config = dict(
    model='image classifier',
    hidden_act='relu',
    mlp_ratio=2,
    parallel_block=False,
    num_experts=16,
    moe_every=2,
    positions='rope',
    lr_schedule='cosine',
)
Rows from block 5 of a small image classifier, named by matrix and row number. Rows with one number within an expert belong to one neuron, the router's apart. Each number is 128 + 32 x the weight over its row's rms, rounded and kept within 0 to 255. All counts start at 0. Numbers have three digits each. After the name is the row's rms in percent of the matrix's.
After each expert's rows are labels from the 100 images, of 14848, where the router gives the expert most weight on average: "strongest on" is what is common among them; "place" is the part of the image that holds the peak. Only what is clearly more common there than usual is listed. The data: retinal OCT scans (Kermany 2017). In brackets: how many of the 100.
# router: router (model.blocks.5.mlp.router.weight, 16x256), inputs 192-255
# up: expert up (model.blocks.5.mlp.up, 16x128x256), inputs 192-255
# down: expert down (model.blocks.5.mlp.down, 16x256x128, transposed), outputs 192-255

# expert 0
router.0 105:131173095103131199124112123123153130057178155172122124138090137133106119120112080107154135160154130174117110170098130067122099095195080153160105088087082105106098168121102178128104109094123177
up.0 060:192131178112128119130169123153073138161191120108135111114141039071084101075122183074167136158134124089142075154066093066103135103121098113106124073111167162159069124145104126114163149125113115
down.0 084:135112161083203136125122158107147115114122163092158148092124131066111105108119159165184095134128116123081138130057093097194088157173138156098175165120130082148214092079135119081151119140167146
up.1 066:186065119136175112117139165089094147094077069185087145102138076178183138117171124123125137143108131170165088109146118134166161139136112067151113141118110102175167136122149144120132104113098123
down.1 080:093130116104116170148151149097163130097104124106133143121102207111189092095174054079127087147141168111146167116135065145079151072114146116084098129082195116141171132089129087130096142144140123
up.2 067:133069134159171152053103126120101142138063083105145117215114120076131086112087065129126106098133163149103168137122144127130100199091123091130124158129147171142131078140158151051108130141117095
down.2 081:113167087044130126104147112161057129075135118135108083124146147087126128115140102092122175138121118108145154152104124152187136121163154093148107118126086168137116106078100131055126149087155107
up.3 137:104099100120163166139093101129138123123136136138173132165119124120134125120133117140111165117135181131136150062136091084155052150182097094191147069103107130131193153149113120192142069134109157
down.3 139:113113143148124093140152114124091067144128167128113109121169191102082130129173108102087153136196123154146158154141169125018128116122138122091131118210162140133131118122144069125120129113169156
up.4 062:155125075133187160075164092146124115182098098146150111179188141163142128116076113100135121120108067179096133109148097135145093202057109139169146136137172133118091102087128137147135168118146122
down.4 077:162102157100112107156126104138149100138111112091091105070078148106109049173137137153098091121168095150123145142113114108094172161123119222156148126162094076090014156090108141134177087135144136
up.5 061:184110150207168175136142139088164099199127145143055116162154118113152106131155145137137186132142154138220141134146111174140157117116141172123152161143158141145152122135172145128109102117138126
down.5 070:194112127120119149082151069093157077138083159114124134131196174119124171080099097154139157124147136193117142106148186125109149111101141154148072120097149081083114127159139134095167101171143076
up.6 062:136121098146123172086144183102077136083087084083143179141138151164089126152188097109081161114116134054144101165117148206122098140100137091147149101137120165109181157231150154101114108176090067
down.6 078:072174120072112126095181170123179145108098095131149118149174176112132091161101134176074171122170122134126128131185127143145126113149079145104131145103147101110037110110114157137142161141153089
up.7 060:139151077164129153107128164107085143116086119134157102136139136107088117080105096078077106165088124167119127152092151146141157135117075147177101089082169111070120103152135081106174126147157106
down.7 080:172121114111109105097179151108138146102141184156159137151093232070160090127153135125148147109122115188141103167123119110143137114140100163149125152135157232118148109079111064178102108156169155
up.8 137:141180153133075085122142183095150142070107136116157124110123130122127102130150117154151117134167088134119088178118188117143200096125159181091093159144127075096058145099127130078106201135153164
down.8 118:084139139072092169159087111178153138123180152162136116163141141161085100129165116107085104122115108150128173129095090097016076159177073127179134116233165095141154130117126076177105105150112142
up.9 144:079114108109177184115076146113166145138130148187160126131134110132142095140160131163126183129114166138133141076094115078156098145223110130194144064123126109113162144165094126231096093129101146
down.9 144:139101118149075103181142074106105130141142178110129044128165159096092134140153110104107100123179122182168159127144155157032139113095135114081119120194133142136117114101125134091110099092174131
up.10 056:160134144121126146140112101127084159161127126174072146085107097134145151091115138120166139131136097102180173117057116108176096112162124152165172147112155127113110155171125177142051072136168082
down.10 079:091137142130165109167115134129149170122139105076144135087148158168093103140148091099091134215131122174130122159170198115167136114107138111172081138109130128169155104156135169146113123164115141
strongest on: finding: normal (99)
place: top left (84)

# expert 1
router.1 095:151105046208168136119081084138157165180100093140142101131171111143110156179082177126144140078134130121154141146129052092156105127115139126186115144084079107113180137121164110066110140130113137
up.0 098:129129193067047128137110106104123116133118107142142154149185109158125113117221163167110192116119116119099054157139112129112171091125101135201109104111187099083110145127096144133117081169116166
down.0 093:132141154059115158125134087068155091116163070115151178134163140134149108093138133104171110113126135165108097130103159117120141101148118068103160126157122118111086160073074134100180109124165126
up.1 138:143067101172145108098110093165170122171049141083116126125157146178135170121123114089133089148090175152200170114140133114117112154089140068099195172121129158154183136131136170075095112147100122
down.1 131:090140130136104196095084164083147152166135129141110155121085108155098116113091147135142164138091165094136156094164091131099083184128109140147129081107070112097195165118109091186172113143131095
up.2 075:163140158136105178128166201141155096164129183184114134118168116119059100151116105097165181122093084084084174179132084141168072102127111159135130156108132174221091149169160198138143092108144076
down.2 090:157110139163137201165119163078082130114091118143135205152131102146171155129087149115154149184115132175145091107171129154081194113137110105144147131101158166102156146123160115113166056145127181
up.3 072:170118109166185107239093140115136130143124115155117103149152144114060097162062180127166178115121111105126098159086129159123126149101139138146177080146107100186093099125179089114107116138148102
down.3 081:099112115141056123161138207167151108087135147076117126127120151169116131104140087134171120126187075138107116109160131154073184148106127110153125170130166168127148129167116085153202109142110063
up.4 098:097121123151169128162092114120113118150146120138162104112185152216093148078113131100143126160111155159150184146137138135133114175116149085155147102149117063156166170119094106169122073172134100
down.4 103:142070090153113124074087176094151206136122175096089117147166048181124164107120124082148151151075166118160087086110094120168073224097111115143168156091117121165152184115162108146117189085149084
up.5 137:121133090154136064105099105154189157164094150122155158075116147158155171153141159072115088138089163146192144103140108150106101137096108094109158151130096143165153099119174151081068125146127105
down.5 126:098143120129147185119148171115152147110155212163118126124130071168133103115092187097114151115139156107138168106159096156092099179169093130184125108110126102142133147169132059106160111119076092
up.6 068:129131141126086113102102144143122058106085158111136106142189138116089114199079106121092198089132070114090127140133169202120134169121108186102170095025123152091179135143151129103155151106164130
down.6 081:143200093121111160081111166171077144134141150092115092140139133110142102134168167096122140116073151124144172159085169135126118149156108105122130139106112200213098142138099165062094128066126137
up.7 087:166131100140127156095183154087122141128072097152171156135085177139077069138156106089121096120086132200132163109152167102107113162098148110138133124130073131114116166183187140210081151107043160
down.7 092:129056126139145171157159099101130153143129136158113147154132153170109120100122123141135075139162126090165126173114050058138091134064067099106138179092130139121129186149137073140141144160117086
up.8 080:148114127105108085136091148129175088132125094133142106173096095092127095168102198180159171092113118085092091131119125113155141118131201136135078134150151135189131130096075118113138156071066104
down.8 082:175112113104160140184142107175144125106120137163146140076091123172140137158135156131162110134126110157121134134134110125137117142147153077118121079160127074148124127134125161124156088116130175
up.9 093:143129203084142140136120126093096143076141110115161096090205088133151113167107117162136168107168119168072177128106141061130177096144122131196149121121131157089112123145091167138129091124118165
down.9 096:126086097101151132119123102156160115179107109142133075192180183136187118125141126169218089169105176170115151112062100125148100158139146166154085152119119150122109128151081106163139101119114087
up.10 109:169159109109055164125130122102074155127098133174101168092157111169051094114154098146136124116094143150099162130163098114104082153093109141144122096130133082127134123157126176134089144174052165
down.10 105:110089148161181178148147113128097192127142158205100172138084133127105116082160123151116123152150096127115122087126093073153063207144042132182134121125094157133104112114147090090130111111125114
strongest on: finding: choroidal neovascularization (78)
place: top left (38)

# expert 5
router.5 102:117119117101078095159168164143180181158108147111093145125085169095088089083111162114086161131166096151123117125173136111120165102052150089102131085135109167092068094100085215116098134103139105
up.0 089:146143169168079140113133132178155126147128128101178169107107090153138140109150152109073085117082128178091040145107120106213133108216074115143114133143121102065166148116126100145202068157140063
down.0 092:120086143125135128095169137122124077154089096124066180122116120082165164093088086108144120165150058091091147127148155098142105085087130115168067113145094137153084175064169129107161116141124062
up.1 127:082061119121078133189065134137166121131136144074120163097104158150170092160118124176113088178156163158096174087141197136105155109100119088154141175165162135119088071097096112142105172050191115
down.1 125:156123146145122124177186040160077125122058160122120150162081167179084139136063093052078083135174098133144171132158084097102130120065083165109116136189121119098086099074145112092101090121117159
up.2 077:097093130181151148088100147094126076161078086135143128151112124131101084139078120119156143088083107120108127163137121147168077138116096115143095129114153189109162080150092103130176114140152127
down.2 087:133165114083119153100115155144140140184145119098150112111143125133101147097087164104110193132115124154104128193115092134137155122142173157142178141173142044082165135129112140134088099099116106
up.3 072:100103183175109150182137095158124098132127136127095156105160124136133141125102200073159141128096105141132101105083147111140146115157092123110104106089103091085129152157171133085152068126122112
down.3 091:108117114126196111084125117149074115110087087163095115122147122103096139132158068150137122073156154155111128137112151154134082139079207143173115137140149107165122122141062134104140118098101148
up.4 089:160096148134195168085159130135124120145116100142196093170119117123116118167113161094105143131103129071172130138125107127152168162103121135150134115135105142110135167104154161151111147152049169
down.4 084:134112158194161134180148111159161145120077105151089119127137202128145121137124177123126159106109117180096076089166148151164117111172138123185119143090130110160112125167162160136153165129147150
up.5 114:154079166086103101139087148137156175157104089132123075121145159115113122120120158203128129130143092145112201080103133152119132147141101122184111149138161086095094037110131131140110154057143104
down.5 106:128088111165135103148186089181124131108101133127162126156125165119121182140122094096134108119173142090102141134081167122077107120074131130119093129233095159131134122026182038123101122144091149
up.6 088:159120109176111103131119143089167133116156136144139147149145143165058152113178144115126159182119128155110174113141123150142092179073108087097153075118118141188158105152130094153176121087158131
down.6 094:148129088139081155137152069139171163137126153161154096075164106135075140128161169172085120115156126085094131156153150097130132090120145122101070118072125155131104134130086117117054095089167133
up.7 086:112114140060149145099123130085180126157134132191141129131121103155138158101102102121148105150103069107139098183136136146139108073156128170157136174122112104042113146155103104186135136174023102
down.7 088:117105163158157079094110106139140145129068115086108075143144127164127140145143116166082091108128111141144161163158102164165151154160067048146149077070169107100143149096147094060119165142157130
up.8 078:168128133075153153140127112108100170103116139184129078146133131145198122147130124123102197105093106212096111180157129131152119084095071093105111117149104165113114114083140097132139078193089067
down.8 082:110092186139172114122091092095136092100072153163162117132186116172151100100119078133128145158155120098065101121145106120116118122101134122128160099118121190159095160108114132106028211074121105
up.9 080:090115159138117113111126146166098129109057074144180188167089181090067162146102178091104111115097157149071121112070130150134067123150106179106123079125131104148121130172163153141157078173171136
down.9 090:118171131148166118101154097146097155149145108130139140105080123100102096131179137141078061139193149142230096178135106100086113127143097171143130140132081110144085131104145151104128126096105126
up.10 097:159124168160118099148170130104125115124085126144184115130170123167132079175173141127111102144152092085174133157140100151164193117105160117083113075167137142172134068123183111069180129159080143
down.10 098:147157127136142155176148139169140138154115142191146112065130087152163142121080169108179174110123133144073142103158118081137093194153118155208134120156093087146165139157109101179180139195122100
strongest on: finding: normal (78)
place: bottom left (44); middle left (28)

# expert 2
router.2 090:093144130098072140226123130182165106150101174115180128129148119116165143199139065120150133126204124083123130200158089152131178112128135113063125115190171079173093091084128159120119100141170089
up.0 113:161105129089174133106105159118059145098163102139125150126141108142150141127032154112123150168120136100155100150104111129151159101173120138129127172125073094118138168193114115171225150142049136
down.0 104:083124137152150167123087124209162119114138099116164152199041149174073098124135097121099140117115172139137084053112116087105113096145071179149113093111103114189132143097112095235162112150087123
up.1 128:099111146149178164103122120111142156128141170122158209122135113094112182117182063091108110147083152064187152029115089144106155177098112100117158051117085105116116119120155106119109084109106152
down.1 114:204118188177105115118146112116043087113158162084131150153108161097090154120137097064105078137139096069192148143154148103079101090063102119137144108181134140135161138080123138108122131123106131
up.2 077:183157088096115095118133094132114164089086144166117168130119085085106129189110108182161123146039151112142154126159141138173086095114174162101094133117124142153105191164123102067063148108112163
down.2 086:133128121151137132174119139141141162122093161139145163229139140068117112157132158097169065170135084135064121119091116134136112154199165082081165149184106096165123108119185096190140089097098113
up.3 128:091108120086119106105186123158191169115153187081127194111060156126151149159172056153115100111128127087159138033163092131105200129146136100113084100127150086175111135135153135137135127144128172
down.3 115:138167079151129073165152028072132111158120186135143087152144134114101151157151070105157033154132055136153151159133143127075099139071171145111126168186119125177104101073127149118108101097111190
up.4 089:096108172166112060126181152136111163140131077125107103183100079089114136164111165129114131093120058178081168160110150165147113100125095114127130171165144127173130125169167094104149124131167131
down.4 090:111107146125117078172180146135055093079161130108161158164075105149148131131149181077098113072151119181140120136123113129158052140135137096073084157142175171119115109132171170139106136106106155
up.5 078:165146167159157119186139090168167187142131094100115090167201100139134084148170120161147122041111077169152075054096106163188128127149113142197117150100133145122141156078143168098140109166141073
down.5 086:079090138107109125109123149116144095143047127084169117138167147114168140119123145093123068147081145101127109092143079181083091148073160118127117146112113121112072169092120131146058133114119154
up.6 080:156173116121141141164129132108071154141059116109127137123125113114058097182108164120104166065062099123128131152127132151203116140140087097161076071146066157112128115149085105145145096132143160
down.6 082:162109153129129113098070099127093122159175167104151143148157137085189081066163085124150118135150139095180154156147107118039144076134099058169117143104128120159170145133182124129102146155111148
up.7 122:180113102096151122163134108184132099105137116109137177153105142107167065148116096157174140137172072150114151117107147114132153112123146151093075112136133090119121138135104110085107162206143116
down.7 111:103135129163118117186198117083136109110104129077159124089109137157156163126108118096133051091138052147137117130114120157144102139081157176131065124117129192159113137092162093089132144068164126
up.8 073:187142161198122129189128142089035121126092078158147149134130111197116112165158099130121098098079104198181115129099113056178107105167124142164134085142097167105117123157094153178176117107089111
down.8 089:131121144082119137098181119145104148128103102115131090133128102133165108162159142124073154082123175160161150064106075149047151093156125117106098137125184128178140171078103076134127062195117118
up.9 095:136168112102138106092132143151186102124166077130133181117180093170163109160161179116113142082161155127125208141176144150110105146138118110123106104087141110119157097133046127159133135130112170
down.9 088:189099106105118126139083100157138127154158106157155102161074144166121175150149171177154145109111116135144144134086083098097073106127130089097140153191137126193178171089106068152162191180075140
up.10 117:126080075104146144173125112147129108155155190112109173063083189154165141156134067132114070131116144118157176082098132113115169151131143107116090062113117067145112124108144109123114144128167100
down.10 107:162097174195160108173123055085073095125112129103140157159133170096142145174142105133116048104162078131129170162147080121144199120093169107085146104182131154161111123108175154121097169115117122
strongest on: finding: normal (83)
place: centre (33); middle right (29)

# expert 14
router.14 099:059120109082060103142096148117132119136169154115077104167130148106094144157161156186074156111149144095167094139180123169084150119086147090114143191172173135105114105062171181130133161128168099
up.0 082:122096091111143043075107147115114171147129171132122091140168137077116207114104149142121147122091160146167128112104130121122146195170127105137105045162176063185131116090087112157130089112127116
down.0 095:134110173114155128100151151100089165139105164095097138047111113131150173102118125166130136187163140131157147147168122139131110133137183059192145128065128134102113187118124128091166168091144080
up.1 121:091104068114084122087080103093087177094139177118130129128149112175106164148140100104086137096098127098160073118110131163111109119134160097116127141161087183112134155131134110171191119147114112
down.1 104:103176153134099150140175076156106150100148180116190161114159149115135090115132128163147074134182072109114140139085172125115131141111086165098145194119146120143128120132097155145121128140126150
up.2 092:134138086145120149147152101131121161142140090157114119178123134129068053104150120097216141084117120170160127176177133136108088143119116157198146125115076169153186162168121142176140117130169090
down.2 095:126125120080139169168179133127150132104087092137107090111080104160163117122121181114126107166138093092104105092064131115074165185131149088165167139118132110108177083166103131188105126102069131
up.3 112:155146118180158122099142129110208159096070125133088179110106133150075158134153093173183130137151124099126090134134181108146145106153135098099087105108045140113187141195152143192175131109124130
down.3 112:111151110196104120071128164040135068141148147093104184151097166092121114141151097098143070109171129114103158095123140100121116125128131084118174145131124123137187164118170181128133150131163184
up.4 071:175155102183153164123086083114120114137120171097165126105100099105110082127091086076092120085124074105113130122153143104171172109107094130084120122080110148112139131142151155107143084045107148
down.4 083:116121123154148118152154110135120171154094116100161128135162108171093144110167110136112187181141161162105091091174118082113090100084184113149162171070160103127147105152135120089175175134143129
up.5 119:117075105122106181147156123143147110132114083101156136085156156092175065149160079213088120140146112132153147148147150172077175113141155076114099126136115116098109091099118131109112172140196094
down.5 112:132172159207148083162136116105060182176072154110164136144113099107137150155128104064221059151164072135116124154171118165083153128120159126089138203163101127120179092128176140140071111102153113
up.6 076:095103172087156106102137101136157133164127114182161137120165113103135122194144170134186172137153091165137231067141109081121108105149095122105094093068137118127109162094131109171104094145113159
down.6 083:160182106131112139121143095126102098118064133140125147168058168159111114136121152124093142112119107171206116128151110128129202119106120137131156159136148152121128123121122133205037162117165097
up.7 087:160146098155161103129084108118129109204130142097123134171170115130129097114118105135188181103109124136090126123171071138174066115144113081157126146132169136114184126148211110101145076130147172
down.7 091:091153137140109116144140155101124086117129175151140153088158181139106135118135087104167193090093097051153117167115145170147145096156114156090116156106174148136103090161130072119088132064091116
up.8 084:142170086159115114147172172102175119129102142159138102117116120127133193076171101124126169088096134126146141139094106151159168107148112102038180138177155118148155094165176125099158127120121173
down.8 096:134136106144154067141139113142099115107076176176109136051145137131137123124108106136109135181167126118078112139143133100091092135125192207128160088156108197104120141093154123127123152103109137
up.9 086:091115157168183164142124131089081185123094135146101138172178131113081135129089155164146144136140124098103064185125088174152068121163141148120099143099130182146098093078125107203102139183098150
down.9 095:144173078165126140174127076100101053084067101113120122101159115117163106148149184094161165129153053087075106108123083122139098123137123123092126176059127129114109175120117129118125034090165088
up.10 072:137119145158080096158171113143114105198185165141153044109148192141120098172163094118143149121119099150086124121122105114139111125188093120120110057101103141164142132163104125154096096156121119
down.10 084:117152154129085100178146119124110095176198169175144126165120166125134145104084155144125126165095145174136096162121127131134084120104095200136105112113145140120061137138112126112203126135116070
strongest on: finding: drusen (38)
place: top left (32)

# expert 15
router.15 095:157189132082110157086084123145151162140104122118162122100136112139085116100126161108127158139181125126140100101112134081084129131067148161098097106164052125115139153090128168140101085102147143
up.0 072:155090076134164168089159101097133116153120106128124103168093086182102145138124102121148181148077115120145084112128065134156134146154102123097159097029139150065164101171129098065125130061145155
down.0 087:096141184128124149130072137119086103183075141134110121102193111112145137148092179121166154164112129198104116155124191146137087094108135134073186119147111141112118144141119121135158121138087088
up.1 094:124132110091123163133096120097124108155118097168170078114179117155083111186150124147121176066081125105129117139048155189108085120115105092165156074085092199155189142159116119137125149145118142
down.1 095:127104125118103076131112134089178086169121128158095083127153139185136160093095125151118093129116136117175136097128116140096183204150103136111120125162150155180208090162173119132119120099125149
up.2 074:144133110168144195154229068123083121111115135160121112124148050123109133148140165109106138179124106094098127169141116123156100129117097160144106135103163118137143153096148107121135019146106135
down.2 086:122112083135111136108181123160103101150128123124085072058138174125128172123116148209155181089113132155181162139146137140157133137141120156156145136093166099184057035151103126070104151202146091
up.3 079:144108123150119127111098161173156096138067118137154139211089139132176140133145073078114108121089151111112155176140133162095109103090162108148148102059119156122117102151163123074136151157123148
down.3 089:148140143130142141072117182151138140071158127097176136155167207134078123164161089150130143132198154075101147128116156129114167104154176088080138124131145135136103166134159144181113122119125100
up.4 150:124128090159088092089120105180143172145141157108133133089156172130148210127115185115144099138107149110144115114133137107105128163072163091122125157141114094126129122125162188116100146112165140
down.4 139:136110129173153182162136038163076173173087192133152113129110149179065157091084184086088116099120145155179108126119096119113168119072110171087122132117099119147140150155132124099109063179141126
up.5 121:180148150081044070139163114124128092096089125161135132139160094142100109130129144101073134127160143108178069116153147170140157091166135145074138110167177165132132106052115159062114160163185110
down.5 110:136175140103106084165168138098124103122104086091194125155179139094121125189116094153129155144164108117125114100113136154110201119097149132097113121116112139100127117047095147121033141104056117
up.6 072:066153136138106096152108092127151139132085095122123108095086135121120150115126086148181131118108149093137158108089134162142125153133181119189165149127135147154168092078145124137106144134178129
down.6 087:112105189040060168143118124155100078128094121089129140123069107148148148072126104115159100121136115121038123160159118171132110130143158109144155096125081114101210170089074116143149130148101125
up.7 127:162112127142093088098123075144133161161113147156177085096081179140143125105120219118150076178085128140197107127096121124108086152076124132157153195119102155090174074124152178050085128117182120
down.7 110:135070136116133168139100072203101176130105133179161093189141193146119185116111121073104104127105138160139177114165122130120140154067117104186150062115117206138116099149156117115177126151114127
up.8 134:137141106120062043145131138141127149168140120124141116107142181128154148163154198143130099137171129104144141122132160094119115139101147121124065154126131140063099078065125177030129144096197098
down.8 126:124119124189132154188147057137093169148079159082188185120158114167115146137109133110099110114117105124163140070160119146093175155098140076084124156092127159157148095106166143144133157175177117
up.9 069:125112108125107093129117069116181140130108112163158095130139057163106176200159142079094147155121134088058150151183094099167101162142105152113109078111137112132137109108109133121154087100092169
down.9 081:130142113081098157180135083090128163143106062139134092130158113183122146125151118140117161099166152164108120108146075116189072106121154086086127046166104129183128131152156121142116135120099099
up.10 076:191097206098122167189157079122081169151112080192103086128154064141088116126181098144109103139095066180075130186141140128125099122170093120133128133129060104107091177156101159143139133080119108
down.10 086:102164094130085133146092106109105145090142113074103130154144134092091179108083186143140085141107142037140107147104112163099134145113138177128142169074088134112097110095121092123148146092098124
strongest on: finding: drusen (57)
place: bottom right (51)

# expert 7
router.7 102:130148087099119122151105132134139141166092073159162157193130095150104189117148208158124101114171154154124151159100075122153151107148155120085149101123189109137113126089143122163119116123080128
up.0 104:152138127063139197149074142159127104095134100164140091141122118163118070137132151136124154203135114168134134131109126156077204079163134102086175122163147159139106116072113039129142152130090169
down.0 112:138133144146094103136130144098126160159141117129051118095163140045136210155143148119081168098145165158135136164140167164112181142151180149167129137118188143204124101144156067149172152110172121
up.1 068:107156110162112167144133131098149220198089175102139151122154166108129186091098138158148161096139109127158057144168088095159135114079130146156120173092094138105137051181131127158145056121153078
down.1 086:123168155156113119156171139161125139153108119123103125133090063166109128135149180127138161092118152105037073034130129140119106130119197139134069103134115114126115146113169155238115130111131101
up.2 070:166121146169120108115183144153124061060102128090092038101147100110057080069100136164129107123077153100138125154146173124151072118109092122116173112122139101054115163096141104155145101100156145
down.2 081:137102120144168142044106136105042090136168179137106176107183084154092062174153119112134137107141050066142105148212088127078094150158141063092111161144099106114139164125171080096157120133133112
up.3 122:110112098098090148179150131139112118109145059155157107167096149087119169178141169194117101172116087160172155124151162096121163060072161120099127140133136152157142146123126170129121162122129197
down.3 110:079113142124142113136072149134126152107153126132077135127095151176114101075177124134128082128177147157064117132129173133124163145186106164133065125162164132125105179085167089135117165136196146
up.4 139:095159097100086138183102175170122170080135106122125128174133144135148126118152163164127108159192135160116100163104107143105233077093147124083109083155174137192134133085097097167135212132096170
down.4 133:126082147197099089129127110075154098145191079126078084088167141126143153111190158118100096149180120148152149179123182186104119105134134126158117127132178128173130123075183069079147126142171103
up.5 139:086143100084106122146101130134115158099199096102090130132160170128167139106167063166103101193150155184135098128136112137091172167113155115074179085134145104193123124107170066184143168148104179
down.5 117:113119133176070092188077145130114152144145139085061124080138133111113168102172195102121143150123131133126147150174175135114147150144084120124103153126148133185149131106193069106149095136191086
up.6 076:146120066084117144137166090127156147105172123168169180096195125110103175139105115118153121099152175125117171148105100126144113148116088109103179109085156089117139100115126149183177116134117102
down.6 073:109108141069114075149098163140092114119132154192106109121084139120079095138165161150116123100127104142148154146073137093102136096090114112168069140174157153172132089120110122180177136145140117
up.7 066:117103130150180151132176095110122104095071137139148142187147109147123161104113121134093129145073144137139147125105160145198123113072117118095123139100133127219138178173164127170133172128118123
down.7 084:093113132178136132119103110164163143173146117069143142120182179098128162125145098120215106117114128102094116095128134129169118041114105151101128140129173114209149088136086116152115115143109087
up.8 095:123107136183185101088127126113149121171113157179077125122164145124116138141085125086114161140077165155150126106149118138127109132160106109167157134120087124138158189143135110075129053120102116
down.8 095:086197140175131181110158067118117125109117141071133107100137183193132198115041143165100124127092116145137083092132182139116159148074117102129092141137116132130106106145170124129149138129152117
up.9 067:176065115161127051171103100115142168204113094127141127154126146090146127141145141113087135105114096131119137124182144161129097114112082131148110131098101143098152090150128095181124095117097134
down.9 078:135120117171082160102126097204135128130167139109135111117193108111068121151148070147179070121095187123168146186174162115125133152157125104201155189124149068093127179192056127162125142183141111
up.10 074:092096143105134105148144079098141113152192138132154093101136173067131141100071167078109126158147116083103155120143156085172124139116077221136149086101098170115105120088142084101110074086156141
down.10 082:060189165104091110121168114168094124127143126094133162150128159129155089099143122137120149106136163105113126068175139144149106165158122113177103163122127141119137112117146147147159177142157134
strongest on: finding: normal (99)
place: bottom right (48); middle right (26)

# expert 13
router.13 105:082101111190117087129117129106051124141072173103106103136169148163139145081113153065154123199152196098127155095079103125152101091081109100129163166130115125117160138102193110137082093104123089
up.0 063:204129121165170123145121142110129200197122163144133056174135077106112113117130106123126140115085117081157162137148152124147063144083132136161114121101182135065130152128118133123098063087110096
down.0 077:142138117113088057066147086067138193129095075142122149084073064113132126141133136120110133098084127207110156116138149044085142113134119129165145124173086184166108127131144082081139179163146121
up.1 134:118132076153118121133120108128134110194050130185161058160152155151092161152090134116147147172124122112144149158049134055135073113044139120164156155141059144125154092091146165092067127080124176
down.1 115:115115172102149160100111162091104092143179105093141132107140141121196106110121167165107155105149188091165099128155138141000119147148139164131128072155119153145153121146124137168115103123112103
up.2 137:133079107167152117144139037163071109219078119095121054151114146168119172144116122069142108170082111106132141113108114085141069162048146130125173164118081145141176091130171138095059060083144143
down.2 126:113138148055111137113115138111153151101171112103145167129103113167164094135116094163109143083140168050106096094138107129000124140170149168146103105174111117124149158158122129147140122118094118
up.3 062:209122128092141086114129095116082116136138124136050183129125051138075095087088095157171093140175068065099107125175127165183128160151132150144110108110115122092119100136121082127160156157122145
down.3 075:200220139062112105131127144150078126147108104155182113170178171124156111182166145061171069192130110164146106158136169089151090061154143122124107188175180145152124123119094106101098117150141125
up.4 119:133101096141165133138126075147048145215069140119137064144151118152107151121117162122120153159086124122158179138081073072144058157047163098131155177109078148151161109149140117093038050096118155
down.4 123:095169153082155148043111081124167113142133174074135145087099148152166094126134137115125146060115170131112119166143175124000094160145136150147119084159078111121132123141107098163142148079102139
up.5 068:141136170093125121122134123121090143133124109172096119117138164092109069191153184226199151101124078151190080119132084126153136149138122118205110152149146158151141151167130158149081114062094082
down.5 075:129074116105122058114139157128145109124189087061072137098101181136148095148103157143164133132072167115080101115104119155100192085133172158134091137155124118102109139166093137218177131139126166
up.6 131:133155110126115141166110126138061137172104152151142066169153147151111153116111121107153136185129125119125173160044068066153068127114128120146153154128037164126147124136097144138052079105117192
down.6 113:093134199077153173066140122111174169109170122076125157091125160122203150141104191132100139084091158087120126118159091133000117128122151126135083110187114145129144132149180122124151148103104084
up.7 113:097121116132180134155115147129164089130129149088135117164153159116147151149169083189142098181187116109146119152057113104095134111130134136107143131163102172114092179093143177097065116094126168
down.7 111:128158148120108176141159168111120163159134125080118089095113106136164169101141149125094149086106166075109115137186110172039088161131165127138153071145123093104187178145163103152171126110105102
up.8 152:143126111167119126177137074112056132214058158122136077189122146150109141151070147081126133184106097122137168154096104078135070132050139128150176148105044195130123112137118155092041088134153177
down.8 129:104163149076139157063127144093164112126151131105127149105072145129175093140143133137087110115108156098108135146171126140000126114164150166122114075148144068143114141145145104180152131134080118
up.9 066:161101180108105172160170179112176128128150142164208141143128120085109123129150096112145136139103072114100147126145127093146132092161088098127097123148121137116178142132151168105153117228197126
down.9 086:111125098153205064060152114109090124125105109151099107115198114170136153138104096101136190102137150119147177121130127141157122110024104149082119109108126083148085101101152082114087115067154160
up.10 102:141169125127097172171123129110161123160195140123155131150187131139135141179130120159128140152159123106136116154046121116081114077108135126176107121104121124132122151084069164170087121070053113
down.10 108:092138138134109143122067136159131120117093095112174149142156154197089097178085201129122114118125092091152119147146094122143065103134083079109159145070090075167154160186170135169138098090119140
strongest on: finding: choroidal neovascularization (99)
place: top left (67)